config = dict(
    train_examples=42238,
    kernel_size=3,
    stem='deep',
    muon_scale='spectral',
    batch_size=64,
    epochs=29.1,
    decay_fraction=0.4,
)
Rows from block 11 of a small image classifier, named by matrix and row number. Rows with one number belong to one channel. Each number is 500 + 50 x the weight over its row's rms, rounded and kept within 0 to 999. All counts start at 0. Numbers have three digits each.
After each channel's rows are labels from the 100 images, of 14976, where the channel reaches its highest value: "top examples" is what is common among them. Only what is clearly more common there than usual is listed. The data: capsule endoscopy frames (Kvasir-Capsule).
# convs0: first 3x3 conv, stride 2 (model.blocks.11.convs.0.weight, 192x112x3x3, each kernel summed), inputs 0-55
# convs1: second 3x3 conv (model.blocks.11.convs.1.weight, 192x192x3x3, transposed, each kernel summed), outputs 0-47

convs0.122:481464572473459484466432523453463442561497364435525592525500443513486604501502539379522561452558526547474454472499474457457474475457546537458440599569482514484504564461
convs1.122:566518493537469496456570480454522506513467529572565498606460532523542494491477488480490482558476520505521529563496556524599591585419435575510388
top examples: finding: angiectasia

convs0.58:462531485513483437415425465508552455595527460612510505467490549496427494467591483693490484439500574442524377587507409460494528586558514477523497502493508495515617422500
convs1.58:523502490478561606520556553461415494539540509464456614391581559470605488531474509488520520560492580549557473479460574542413505561476506525551544
top examples: finding: ulcer

convs0.134:463537473492537539497466557528468475483478396581436513465572505452515511469563499456521464621438458525408626496505475512399510508458494571440476489505411469468481485530
convs1.134:542575513531432493480371524550528479440492588499501532523481452474482550476479509538541425496551548511517549423456497524468456566500547493454499
top examples: finding: foreign body

convs0.2:539491464525528508485507554492469564416581525475531458492528469491424423525588472516473537479596492530489522587444513429534566603403548524569501534549446582518516446476
convs1.2:454563563556527503501529515510458593571467549427567514340551464441503444571457465544511473480497457509449424450444491484455607404517529506562584
top examples: finding: ulcer

convs0.64:502547481497490542497474460496457544521537426506446456543463449479518519524509423539423580454534560511468532561513523434390455531533552513457464456488460538558429529543
convs1.64:578558503504467463512479449478543658473493484473504408430513476422424473457534558588464522544454385549568510495533530480493505508425532478534481
top examples: finding: angiectasia; finding: ulcer

convs0.169:637525620451532429445493537471511568499451465430524558543497554497475510410600494419493524512533406518540508440492523523529537450483506450443558545449414530474473488518
convs1.169:530466463475506457498478548507401552513412551478558477432477519527450520460502381519436531507493507475500576478575436415452509579455530519588455
top examples: finding: ileocecal valve

convs0.3:564510522559563577535420457457529536508465417487520544510498483517465541566526453494482502494565516545527605541496604510435534521555509539403449542532554540533417517480
convs1.3:468494595551405479499463542505438441501471505602502546432467486459526574327437497509419503501463520494467577446497436520464571438420472438511533
top examples: finding: ileocecal valve

convs0.47:522581593533437493442562498486409512534522566443526495552536499465487515528441482474501468470602427520543537529516478465553513480494518498494444480465519496502510551478
convs1.47:472484483500522486462491517564542577466548445579458519501466534435532565425469516577477475486524489497479492528562466440560460430475515551458471
top examples: finding: angiectasia; finding: blood fresh

convs0.27:525505539564397479464476515495522526522517464486463439524475468488496494535530670433466490516516488509569568493472513582503446559513504618499575489488554545515479548571
convs1.27:512519521473513448503537498373467599535369463591455501493509525503485497511621542509509525467542499450428480522478564455500440433432554471515412
top examples: finding: ileocecal valve

convs0.82:545501492536554481469512445488532526530481467495479561475511462602524535532501478491468479518555520493530462449539461597480491491542517550548406413458511534529464574475
convs1.82:482525550532446517494512481481515571548453564616431565587511542551454447448497488470376507511548506431529589539512462492521495497461566402465509
top examples: finding: angiectasia

convs0.77:546479493507585449526496480560476521502502503505484485460508547506447492529454439564481464483545471541480440533422450509506632514591465603470433514528473416493475437590
convs1.77:488550532536504502501576473557478429591525458516522478559439541554438526656544505528439473537518464453450451479491600507465535468517508479521475
top examples: finding: ulcer

convs0.166:584523519507499510425520560442453481436483590496546499529529504558451489513510439405522524356609467495570422475530491547550471499516469526532439554517529535572568531543
convs1.166:409531490479495538434470527477466611440510522509543502435476602508505503608524571504495492506434496495524406423561514397549522527482545500477514
top examples: finding: angiectasia

convs0.54:510529551541495467583552465511566519479470535388458458503536599489542501490561457569452502503482586487541536532498585589377491441510521505551429571477458471512449528579
convs1.54:470503538478476399493364457464537453477549553472508469482433440518530566431467610432526495428495452511453597544526392515464501533358543484463469
top examples: finding: foreign body

convs0.114:555412498432480478555503472552462562456585529506564545557542498469468469556532397516512503535501573411541427456550517434326506514417447470547544562442492455479485449581
convs1.114:516516438445563492469462521569495443437510455480535565396455504566556434485479440424537494519507531493477561449564595476476556472567546574538444
top examples: finding: pylorus

convs0.100:408515579458483462516460526495532545431458471451475491523456450413531561538460382599547485455542540521469433561528529470502559498458451564394527489528508529469400469493
convs1.100:545506567489451468547420523490473486451504450452499414525537450504475467524520553517452478460506533459471411517430567456547541489657514551549394
top examples: finding: ileocecal valve

convs0.124:519536512503343530459554518438456496462626501543519491393542492533517481495442575519509471551515432467489446541616502583481530506414481459537507504569518502521507565460
convs1.124:483542510481530509461439501411524499533479492437473530537482521513482493581483528412511542455508489542482549547482482521401480603508579478496543
top examples: finding: foreign body

convs0.53:466475451597561605531522390442467457420453572507564567496508506498507486510566464450561466430552513464576498465562506538471488490474573523426444496452457562518520446558
convs1.53:425485495545521507483432452479499596469563452530442566598581569508455393512453486488516553495477524517501524437482432553555443477511495656466379
top examples: finding: blood fresh; finding: ulcer

convs0.73:478497507540446451538540503553476664448494542486521512526491522554620469421536607587563512487511469490566508538528509472509543543471537520462574519433494509565490529527
convs1.73:443529554459487531519504423455541556412463458535540524429498518486419443490509410494501569523508584448503520593502472487436513517464500513508466
top examples: finding: ileocecal valve

convs0.75:573532455584433563408559469584513489551496445433493546502452470543570437526535561505492532489520505484532436525507505613512493507446499427512635497473529599452515567594
convs1.75:446451510512496496450476502406465574607470471451422483432521453441478516408473523476507516425521473560479424551543452441451502542550487531534474
top examples: finding: foreign body

convs0.112:442512566561483520477487442479471468453494469378497469516481505506527504569506524553508465441463488444508524487543454422453488479465562516482547444570473575579454539432
convs1.112:564560427491514538485477504499492574496502512484537477436563503512499446477435583523569559497573540581519451516524479592433465616586457549472477
top examples: finding: ulcer; finding: angiectasia

convs0.72:477491373449480373486447437505542532445520470555552514473475493530504490434439519561482629493572555497487481617532489489529336465537487420495542498458472474586470584493
convs1.72:417475486437582478548540473480542356427585511453482520453456438482524426524527503513480513489465473508519481408466411483453541384447535343484531
top examples: finding: ileocecal valve

convs0.148:481479524554507490560510415519518447555480493465526507614545585535494538438489358533537442571461493593483503460488481436498465487520518492532421430413393440465477472548
convs1.148:512521520534401476457477447481525433406534608563372491559463472482533541499446538516464483488502501505486579448440510523473507547392477496429582
top examples: finding: lymphangiectasia

convs0.109:551520487486510509442423538481532452506475493514487539521466540428495416439526476471578512462458523455512485442494533418501403499518506505498433563538516510447488441462
convs1.109:423464537447527539513536514511444416493484407514472440474488507576557528565504464418463570543527527539468519506570498551457525384578532430567506
top examples: finding: pylorus

convs0.105:462423577503437412453537536480524465454642418510530488478525474520524544467499560541483489518460525511602469572507429417457519533517454473492503421512394476509492373464
convs1.105:502549535479520466514495505448533507564489511435550492513491556438581458548535466482518501543544522536583477438499542509514429455536401495577450
top examples: finding: reduced mucosal view

convs0.156:465473451434510471500514427498482511566595501493590543392510541515526498628532562605562526467503475519512535473467494541542599499514368478446464568493499421506525561482
convs1.156:540599453495610412500420473464476426505472448587522490410510561405599479517431409555530508522481519415473473406501593496430413438454402546450475
top examples: finding: blood fresh

convs0.10:553449565441513439597493512475498481429549500500426529455531472592561532426476501437433571498477490486512461418463506455560564509532520552515583628519514516455522456388
convs1.10:475517490537452564447504440481470494510468527591553538440544518441590572436437482537442459444423466485489425433503506447595569437550381500539445
top examples: finding: ileocecal valve; finding: lymphangiectasia

convs0.21:489452460434510557499591548445541463530401504474598467534463480453536513518505505545452508543537423465442539465491492494545450479603546506512458562511486423496458561471
convs1.21:567449493478471405546483461496542498507527571545481483459449553425488538328490516546577453541447457466480580502504497446454391519439520422523443
top examples: finding: angiectasia

convs0.139:529534515590517426496512461506653524531599554506524498487513550544427440448438590504527436499425674414516477488481517518510466469399552518559546474545474482457539465466
convs1.139:525530534479446419465477557498543430548535448555559444541503515443589503417511534496478525509499518474431445558484423549408509539400454517447442
top examples: finding: ulcer

convs0.153:476508432450530471456451467489442436603462496511523596506554450557587470558478539478549493490454566537463545497497421540568420556481463527505419426526552497510526624503
convs1.153:486516534461470509481538493507517556421397474579477491593528514548601491478530476495519511462531491501381432489541527504468428486515536469509402
top examples: finding: ulcer

convs0.147:537466490516568441583519493494426444453512461608456519540510500436539510480452507532547491492546529513466405509409507472606408499554561613443538509572544457526567530569
convs1.147:418480484479393583541504522576590473502526387452469522478508417511514563460457519514549497492491480526474473537565428533482502516619524551544507
top examples: finding: lymphangiectasia

convs0.116:533481498526596438472465516416548501471478454523493503592470498427561538562517613524544540542478547510529573499511425546424569544531532545428573432497397500521502451493
convs1.116:541544499481546522473499571502454539555497504457582491497485407548546406567501481530470483570552532475444467507525498552492460464482446476402458
top examples: finding: erosion

convs0.98:485533464458478480539485525502604623419515487469545478526447562531523428457568501502520450596558471551433498577507445570569559469458537448542557374537506556473516503506
convs1.98:510509462520487474533526465498528473473458512487534617511470305563557498502506443499562585521456479410426405465520440493454572601456491446451577
top examples: finding: ileocecal valve; finding: reduced mucosal view

convs0.14:481605542413533511523475520543531531566517422498458449337516468464476520509449513523526548620548456476411529571528438509518506511465472514604534435481439438499503455439
convs1.14:630491457392521514524479477497569382455518404532504462564588491519457483444466465584584409518513461526478463505552582526438481497491493468532554
top examples: finding: angiectasia; finding: erosion

convs0.97:560485508487532453469612470504518556540497503471534499518579487545545532607436512506593458478560442463542499545446524401528441470583354524575553457497512502392503575527
convs1.97:472577518497505447466445520468464518556467470501607486499512451505475422477488475575501579449484495465482459488392446513553419404500461464462412
top examples: finding: blood fresh

convs0.51:464476418536539492460588574446448435511550480430509441425520399446460448508527506496487491376534541459513503440474461493507450476521569582533500447524465497558427475484
convs1.51:504551511589525538539478516500566502554503463561558468644478438597437521436465543513556486487498401528561523517465486523470602515531390489514536
top examples: finding: blood fresh; finding: angiectasia

convs0.191:497516494478358529589488587491492523551450423562461470555509429479603496474567453536465451546402479564435464552515511469466471546447447388523471477488467504489541467544
convs1.191:525513513466467461510553460491536596527558492568507432481527498535536539436535559435445503516543518528503384471407441517598611611518606495483483
top examples: finding: foreign body

convs0.111:466554512576531518551560521505483511513542463540515501496604466485478459481519453488578483552520543538523500521460462444467418531439513547525605498629548545500502472526
convs1.111:432442575565533451534562426559499442527447484569504431474466503611546474440498392496489508483474493469519456546449509564504505484488455484536503
top examples: finding: ileocecal valve

convs0.28:460516489630440500496544492479489529485484526489504481463531495559401457534472480612484503529547541465496541554580476525428529528591541530506454518511474479459459489550
convs1.28:544535574499534434452488483502547531531487471478531528496530532420476462565476591542432505499525551524440560577565515545606433509504580534496536
top examples: finding: ulcer

convs0.16:472514517533524445558410574511502531512432482563588418528505480468482549424462515427458489408579562450449487488459511457526478541471506465649488492496503642561590463412
convs1.16:598509518458578556472462486491537549503541522613496451431550533455587511552455559549430521507554408478452520440506420466561543501522501570522535
top examples: finding: ulcer

convs0.62:495512505514534545473589499533463531560434444488502460519403489480546527517496405440437530417478486490426508493480553492521510476519436501540524568611458482512494505448
convs1.62:597452555510471450479488475568553557499487437465511525521501449456442551445506496423404506446521511506474461504473515520433480589464620456564563
top examples: finding: angiectasia

convs0.144:470529554490544521582401562480465535536481563483521496485564448483521476471543450496486468528507501458482538549509555459470490485510496505547483374618531546462624464565
convs1.144:448458515485480522548563505482529478545398503447620427555469510569525574470419479445504451526457501535479511460412496482484492557571546445509473
top examples: finding: angiectasia

convs0.89:545462547414571452503659552544521513448501407485482535526525556504408476513470504597473510445482432525487525506520574498518505469533590473421491577460538489476468500433
convs1.89:475487516536568531476493511511469414518396566543501540450440544536427477493467455440490523454402507407507459536458428533431516483484566551548514
top examples: finding: ileocecal valve

convs0.131:495463440500577503483565569451473573505449567494568400538452543561656428481505528435411400550517491515490386485539461485555545473545466420507545461543470551522511462475
convs1.131:524444423539404496537510487517570544574516590454487490606439454460445501610466474499535520501477488455481537471455461502527375597520499515461548
top examples: finding: ileocecal valve

convs0.86:528539503472535486507475482482467472416533501670472496452632483502533519527521503547448490449529516546572462525570475464582563599430561555456460470487492532489565492487
convs1.86:560532458497570557475517515507472498592502500562510511398501508473579418510448519513383478499505521562552508489554504496561593524566438576532482
top examples: finding: ileocecal valve

convs0.74:579506490448484530515579483504570516472568418431485542523542581435512557561495574575506455441501444535618467488613491443510480489480515453496465487533456482495526520506
convs1.74:545524548525439519493500529362480489492541506359487472546461539450483451494499554445446485471562521503473595549498542543509459561636505537503428
top examples: finding: foreign body

convs0.170:470521515512561401431471550468614464470537451546436547426516457504462495414491545501474595533519436454470444528453455450556453543517522495550474570545467494584494531474
convs1.170:405503415473570473499551627450443470519521437517471559354502467506572493535526518548457500457525441441522495538537474546431604437472480443550496
top examples: finding: ileocecal valve

convs0.5:482536456523437520492562503406578546594564405519441478435498470428461466496509581469511527513495480526488552488523493580539406489518455473510470488588496541553481500501
convs1.5:493514476399483426509549499448499489568433611458513496529527532518486509409513456466425486504509516520499511519452563537497460513436512433433444
top examples: finding: blood fresh

convs0.158:527482572514514411489513494513507444600590435518398552575514469530525500553465483575602445444450558580455478457441491612457510412514519473503546479428561474454517494467
convs1.158:529563582496577542433506538485447533472542529500519583415497480488592537521532535498471454517461505588405497481470465477494566473458454596510546
top examples: finding: ulcer

convs0.91:526533492417532476470505462542465571515434405461503568502435555522561564507456526545470523439509543560435479497398535500443521486620554613466489531478582541461591521552
convs1.91:510519529443458459508496525486550449478489520538489465433480453425425571419557504518481581511517421529456493518505445458396539560414552473490465
top examples: finding: angiectasia

convs0.152:425521475470502561490509415536446578548547523503500479533587463507519466518415558502534502470501454381536625522504499598590384471440599555561608487445444398567473514532
convs1.152:480528440553510438523401463472594540418500356495495566487501560465504527462463417552587527517521495567478558467545507539485384384464493467546451
top examples: finding: ulcer

convs0.18:479485500480516505470458534575455433554504454476636541451518518482533447509527535482461509434576457471465423508405528522600480544519556546428516562549462433511543523451
convs1.18:484498436470540544506562499430586477577513545544498441553521515495517563485476569540522477551496488445406565502535417473462519475566466502558439
top examples: finding: ulcer

convs0.175:586512444494444398529542471497404556566486482549536537516447547543466548506459479530551480538446534501499464541505418458560525406415522427415537489523476449538505577493
convs1.175:492472462487475435450462473574526458556530499493519503505497492513548514508514516560529515496495496504494573500546491563510525581486551674525465
top examples: finding: ileocecal valve

convs0.183:586505534582465459496546555508509502547447486472677517514606433574441427541514468427574487452459527472555475522503491500492429515547511439453599501555466497447516466551
convs1.183:449554530555521421504498522456422450491523476516590607475501514597555433525542390527494547474459576531511485543454505438585509462420469495505476
top examples: finding: ileocecal valve

convs0.0:466423563546546563536484509507557433573394487536527557562460469467440493555558536522475500540537512498527560452467529517556478537606448482639482460470449477460550457490
convs1.0:497511501559543502489638468524588420516515560623524509586493410566519521502515519626452458543503536548481410387487541524520625483496524440486464
top examples: finding: ulcer

convs0.1:535443496509550532488492457595438618489526451501494482567556495439483595491466485613545510540489443550545465646564535493501502486454456487486471518466495461483473412471
convs1.1:564438480421539521438553464533464520478591481451487588365478501402415414474468508488473447487542583547399501545537429541451502493494521528537618
top examples: finding: lymphangiectasia

convs0.59:530559424542552625492479528517546406495566428480481455479492669461526514515558569566528492487535468508451521558509495491527463500533496555472485426549515449472541526487
convs1.59:504534498535344516497489492452483506443507488549505467608537541492545492530469586438494491493591522496501634502476570543457496575572493526492458
top examples: finding: lymphangiectasia; finding: ileocecal valve

convs0.187:478455587552476549474399473486567626527448514525522552507486490520416499486576434610610522533593491513526491595504500433381471523539537480578496569522514561543481448447
convs1.187:485414564562507508523572433493426443464493515443545547404538449507391461598453429442552541577530574577448461545460507518432509527448548487507552
top examples: finding: ulcer

convs0.43:507481592493472534622565438474490473531493502535476508444533463437490548451462557548459510453507515532558472465529608474526520486386445422553545494480612489540471505531
convs1.43:569480501506571514460663443524535454537489488526471447659422462526480479458533467487463447490545549495519471522539501497525538484371455565519416
top examples: finding: ulcer

convs0.38:481420472465543479473618476429472494489420503581477469474415417463588533515476501535557501433462397500474465539502620535538503549518405421477475472544548417479587521559
convs1.38:471464496526570544507466523537553508448552478492487567388566459524475492509509463493543450455467434459491500493498595468425411481593515490491494
top examples: finding: lymphangiectasia

convs0.12:467566479496499458477478544468506514522636459407417660506555507535501533512425512423424543498463430501421487550460506536533527498540401573440436634535485502435503500492
convs1.12:470594534581453417571455596511370409514534595511471385498419519386535583479502575492451519515485557391449575474557588450496559501509374451445420
top examples: finding: lymphangiectasia

convs0.35:482476525483505463526370483488498492464501388555527443429490354551473511459490471510393477510566525543456493545461466410525532508468556440513488465497469451492525505522
convs1.35:386561470489444512483585558512518473539539499545512560401505634581496503539609523533512485538484492556514434522585437513436557474500481420516450
top examples: finding: angiectasia

convs0.94:547504472476478467506525447580442525497449455494544470528474475436535520504520640487543518525485560520476539537511535543516496532495545423501621592495473521584464444524
convs1.94:486442433488524523503492505469527647414525527499505475375562442485476488460525414488494523560506520468482456463463445588504473472444607538554506
top examples: finding: angiectasia; finding: ulcer

convs0.133:538447462560452502566570538471570507398543558441389478505582471479498466505502536402596494542466485558523583445486524512426501536497496423527466489578472509473479515460
convs1.133:535515527507476502533427420491401590551514498570467501442480459579368420427477466400551438496458453553487450497485548516496538490535537480542560
top examples: finding: ileocecal valve

convs0.13:492462461431489488441526442535521387531420508555573506589506472456490455533457593523466498546509547456509451491582465453574498475541536558492416459457502520430519467452
convs1.13:500490533542478551498495551377581475483649554530501551647531583403560527406460499555443494451482549487462454471465496505579499449453425516486450
top examples: finding: blood fresh

convs0.34:467467467503448470504633486536569526513499498515548495491480513454505477453517565613498525546562472433583452515527511516578522412455562581416519548523488502571524453570
convs1.34:383527430552526534473508502453548537480546416507516547416490485483556422516526479415517480446500468439529555493521436541550389472441392633513469
top examples: finding: ileocecal valve; finding: blood fresh

convs0.78:463530448547573464482553580549431416512499501542542479508497448522502489425508573519563552552531550454486489518449583567500528454530461393609579593482520497563434507497
convs1.78:512470478535530509507428452481499560474474516430463488462498368592408486497487497474579538578479517489529442441414448524404521454529479438492481
top examples: finding: angiectasia

convs0.84:496500522580515526469435438531477543570533499499436514538531407556518525527533587511460440469492519511590485453547546591490507409615499494447503527490555505456474516440
convs1.84:500546518440491495459455519454484536544479494499484500524522535508463512433459598549466502534469443521539515522494483451567487511509487520492478
top examples: finding: ulcer