Weights of a small image classifier.
Training: 19200 steps, held-out accuracy 99%.
Data: 42238 training examples, 29.1 epochs.
Rows from block 7 of a small image classifier, named by matrix and row number. Rows with one number belong to one channel. Each number is 500 + 40 x the weight over its row's rms, rounded and kept within 0 to 999. All counts start at 0. Numbers have three digits each.
After each channel's rows are labels from the 100 images, of 14976, where the channel reaches its highest value: "strongest on" is what is common among them; "colour at peak" is the nearest of a few named colours to the mean colour under the peak. Only what is clearly more common there than usual is listed. The data: capsule endoscopy frames (Kvasir-Capsule). In brackets: how many of the 100, against the usual share in percent.
# convs0: first 3x3 conv (model.blocks.7.convs.0.weight, 112x112x3x3, each kernel summed), inputs 0-111
# convs1: second 3x3 conv (model.blocks.7.convs.1.weight, 112x112x3x3, transposed, each kernel summed), outputs 0-111

convs0.24:516380541495527462449541555451415534492501466508486576499449480472509540560474552526570496524480403510433541494487494493504488427429436543469422484464476588543489524456458461459489541548500526457502501495483518522462491519461486505493498536492488501463524478475469597496534518514498515521478485484498498594436493535559450466455486456455
convs1.24:498560526476468534418486544501525525485489512509528504512526421500504467590518505614509478517534441501501519504560558487504492556607514562480474482561531509531466556519548456485472477557448555566518474559493467565492566503447520466565499453494478532458583502442548472498505535480532463549475486482479511502501549472548484566415515478522
strongest on: finding: angiectasia (63 vs 1.8)
colour at peak: orange (34 vs 14.1)

convs0.76:556434506467499537559512533497434437513569538509491560438463439541445523586500430517494490468471514539475399512607443467474531562521479444484456497538529500445443514440497471465472562419501482517452482523537488429490476540513457524505499598496475492523498516493488501474478462532483510479498473594473543497503497460530469540518549517500
convs1.76:481535440453421503486469482464493554479532494444506429445469520566481555518430534545419445424482503476444501493433497524470451467492492514466522532460478481502435462498516464525462535534561486508571408441505530485491479598485502536568546484489444501499505527532520535615498475551511488529490495467518469533493444532554524523461483441462
strongest on: finding: angiectasia (38 vs 1.8)
colour at peak: orange (37 vs 14.1)

convs0.61:497424473465503434516483519537436448477543532523479516514517508496397451622468534553517533446555484515468508524472538563540499555471530481494512487535535514446493486497468526410472519534439476436482439491500492572484458464412460518468539482456501503426511508471460507570438550529490539533508474570500504521472533531529498498468430428490
convs1.61:495485565519502485418457512513459536511502474457482477549451427499503415494470521505433460525512501476561573437533514458511462461531434549565527422458497552521470522501485493553463531500426566497467426482444534472465548472505488464569456518539504492454588518477485510468511531486503527396466431540472526479457461495460477490456530444528
strongest on: finding: ulcer (40 vs 1.6)
colour at peak: orange (32 vs 14.1); grey (29 vs 9.7)

convs0.19:489525538513493462466494457531547585497575472493523532486575489513517492509542486461477451516474534450462543513510555492485511477554438517510529526477496470549578468456540480560509500484531543485460563436494443496520463454507442440539505459481579531489467527495466501396506563485526495431535486496462645526529469550542420496548484483515
convs1.19:559515471462504522476526523498439446495449469465398448518470417439461493513457511520474541537515523547481547513442485478488552480505482429503475535492526512463411443483438444526542463562550482526444532555519452482528567509453539533506456454512483533493474430548498530509479442574503453580451541490487469446460505568458523557480489482532
strongest on: finding: ulcer (33 vs 1.6); finding: reduced mucosal view (25 vs 6.2)
colour at peak: orange (37 vs 14.1)

convs0.48:514494550455583524450453453554583538546457440524552527483468522454486531495513519525586489491507431486488493555528482490482515479392495520495476474455494537501452512521477509427480535489516511448466494504512584445484525456489480527441450480456554560473444526530357547467477493496440498487543535504498457465563466545512482537528531471467
convs1.48:498504562543538477546529383525536494523502469479462556473517582487542520559467510498466477524482551526481477455538568519506491497521496528519513467495539462449461436442564539528480502484503524497460498485466525503556527527435537516547502532534536641469479550493500499522518549517528563521584481512459537518516563484513485516644516465484
strongest on: finding: lymphangiectasia (43 vs 1.3)
colour at peak: pink (32 vs 0.8)

convs0.27:522526475537414445574472469545440548581525431519523542528486539481494446524480498446503516532503406418551463492499484515527457532418488526477462480450504525450486554508478489471515454453502568454477603474442517426508538502545513537451463538546520471467529492504493498453438448541440484467537515499486542493530464525507487436460518432477
convs1.27:499519545538528574455588549528576497513578530448481503496499564501533556535497557580504491520478584528496471553525454485473502515587462552509504476491492495507477479511494515493418531509519480569568430530569486552523513524562596499474544503452486501513565540483467459511518504485513520474478485508525443594457463532551536498554510479563
strongest on: finding: ulcer (26 vs 1.6); finding: reduced mucosal view (26 vs 6.2)
colour at peak: orange (39 vs 14.1)

convs0.53:543471547472508478495583484554444506501506433542446506569476570456505517430525428510571557466576470547503455504554506497563437499473488483485496490559465494533435517462491563524556505487493597518483534487476519453411513440501491508533503510539455468527442456479484563401484566529522511535498503464554505503534457518536479482531501533558
convs1.53:465494476522489552437508490467537480553486641493469470495538458497515477495438578601402496549474509488488513508518510521471520521455520487476526528547525508519457485504537473482549439540513497527532454520484466549466438524546455511453474520391537509522565476578490439553468438501459496434503487519554548482483540553477501504421506468501
strongest on: finding: ulcer (49 vs 1.6)
colour at peak: orange (50 vs 14.1)

convs0.60:476464521477490430471526484577530505545528469516474536501529532500526498433490487547643494573533520478500477483554549488452584491528421493496464460526467523529493566447528423537529475466545495449582456556508459510498532500529469502424537486521497517496448485495553478510489501534424560505429459506501505513456539453534497483533460408469
convs1.60:556597547508576541510511457461525489460516563539462484492501491464482551592496509507426485408499503578496491563473480508512449458514449352484511513509460494507483487522531462506488417510521499544467572506559476439540473527505461537478497528501467452506499488531479485516521499483493515534538500492507531455560512485404544499545538582462
strongest on: finding: lymphangiectasia (29 vs 1.3)
colour at peak: orange (46 vs 14.1)

convs0.52:424422515539488457544505431447574506525517379510467507499580490563397529485481522497437540524492533522554479469458483513499450502507530539507557481476503547469532504466519580499533459501459450522471463508483522492432439518485498466508530579470530489544475540465567555532501571491491481490438496591501482501467495496531477490558536439475
convs1.52:547561477480442404346522475530460489508452468503504537566518462494459536477501546510482430522489528408483505500505448407492465509511502467526428478484536544525463481469526500473439473474431503535476447521473531529559552515571540503528505500540503457498577501454515542474525515530535518560530424502547537449519455493492520493471452522500
strongest on: finding: ileocecal valve (39 vs 8.8)
colour at peak: orange (34 vs 14.1)

convs0.34:518534490508507517482537494524479534534542555563489491428460523506466470544536460498519484537460508447488437468471493513426529527579483522484493509475479561484456493517466475542483518495416549458466420505459523445490446459459483505477462462497547472590533451543596455420589496529532519531488463435453502488456486445552509567442553444474
convs1.34:549549462502494383553493470567521542482483486504481477614448567502449436424522511458475503482487514505547456556557575546569497496484525490545499502485564530509512534468518538478421452521529563484489491532533454456526485476546495491419513539464445471543561536536540571542496465483517523444452495507512506512491504550547482510542442449502
strongest on: finding: ileocecal valve (38 vs 8.8)
colour at peak: orange (36 vs 14.1)

convs0.58:510534442480431498470496533500461482498429436522541545499532520447421468476496497490446495507521522453524465468453499431495502535483497493519495494498551522449476492504468451540431497471448573421461543482510471420470528505463426511486570533525493415455484492457466550491510530489489423493428468479511491478391480540476527442435437417475
convs1.58:544504497514616525495485493474516522536526596526528534522500517475564524523579505527588474466495446555459493528510546540481563476520499595494483525503450512512526492458480450485496459571478514478578422515499530507538488553547512515531513438417483546566524494544511540481475505525563448425570488540541504509525497469499458508455556482577
strongest on: finding: angiectasia (27 vs 1.8)
colour at peak: orange (32 vs 14.1)

convs0.94:511450496537497525456516548443542473583510539537462453462636570500471519491477491484539474545503518486424435473543455518454512489551477525522521463490443487510424588504542480485514531519531560479526552486501464453462525464526451511566475529558523510560490440450540526473575469471520500511482474500561546496488470409538497532508479552558
convs1.94:512535513525463524425539522446522509512517482513584525473463469561523437539538535566409484484478514546498418485523481542456499536592572414492453510536544452532477442555501525503546460491488510447495527525508510532488489419558518517507489473478500431492528450496539501523532509481500499468541556511541507480472537592527545538570535599465
strongest on: finding: ulcer (64 vs 1.6)
colour at peak: orange (66 vs 14.1)

convs0.32:448524468496468510566504456463508515526477419569518480473498541485557519503430538564416473505403514541543562520506535505496547571516486536539513504523457540498445467484465532472458520470541492474554508482598453503423487411554505485477526465412518515507512510490520548478466418400489472507517468552522502483445474483533507520510537457548
convs1.32:566496542526586464552543464489533532454468443511418513536515499520515521506536450551450525436525460523446523500518530449479479438500495413455493357433507470543489479472534503463532430575515474513450523473497470497534519492503487485530469498595469469388405494510467468522500502524470495500456512494500495495497485469466554529485519524452
strongest on: finding: lymphangiectasia (35 vs 1.3)
colour at peak: orange (36 vs 14.1)

convs0.0:558492534570561474420503492496506485524481472484525484452493499486502466529525550475572516571500408542471459514522545478511508459459474562488431446401525490482405499462564529537519508480582549506525502507462445506479539477554517482426501480533575469571465562512475487499460468502466544576515466519476532480509464515498514423569543538473
convs1.0:487516526483543555522446531482448449533561507508511496426459507507489530486534492533471542429447636539523509554486508526462519532507534447544486514501516499497520547525471447443510524529494438472544466502511553442496569552484548526546565470498505553468557465468539490472523448524549504555560556589471498558494538453514538588543508561527
strongest on: finding: ulcer (25 vs 1.6)
colour at peak: orange (41 vs 14.1)

convs0.56:518528441528439540519433531479482507509438547453423542494479516487429501535490493465498470590516491535483398497470526478458485487480495406504504552567473449554477432528523495451453514575452540457513498488462528487497551511467494509405512522475517511412506522483458496561470505479464503523478521424487585515481556468467559516470422479476
convs1.56:544439533466489462522504463597477540534531502525524419498421487521475503448596505479530462433549542553480526578486507500573443518402462550496476497461500491479528452546509497498523509460529524448465504545459442535519501478464558511516508525473546593557537416523521497522509492484509505452502490577465525527555430553493479462501525453465
strongest on: finding: ileocecal valve (34 vs 8.8); finding: ulcer (29 vs 1.6)
colour at peak: orange (37 vs 14.1)

convs0.26:525485496518522515479441502429534483578593443452478498476450514482477453533601477457443510513461472464498484502407467464551531457479464486492472470498441495479443530537488496471412492518525553532497508552532436465566517450446466469441517494534489463548467545478511458462553464561429495517458524505515596504491437489479490541434459469510
convs1.26:468640454544568537485520484477527541476409442453501512412564477522558507501548493480533479467534479512523504513492552496482547547500484540566466461522536530535567509491532480561452507491459536606488481519561516551414481456503521529534490525482550544534493461540563501523490521416494559555506480445515519479563513497525487478494512464495
strongest on: finding: angiectasia (46 vs 1.8)
colour at peak: orange (33 vs 14.1)

convs0.64:445557462508492455458394546427445491496510516517455564487380551421450452530515449483515484562530475499506550512485452471535519461473550535556450495500459545470438481488491490501465529518488567407454517483421446467488511492472552515404477538476489438482534489501471445505506473492463523539473462512484507494444503503494507477522483421467
convs1.64:454493492503513480517467539554580509529487520529515420514483493499501458537553476611506444494479496510546527492536497513452493554453488464554470504443521528560489510527434419520493492485488526553519458519480455534486533460494513543535502553543457527550599516451518556471544461516527499508526560557445579549427446509526529491553426601494
strongest on: finding: ulcer (37 vs 1.6); finding: erosion (26 vs 1.1)
colour at peak: orange (46 vs 14.1)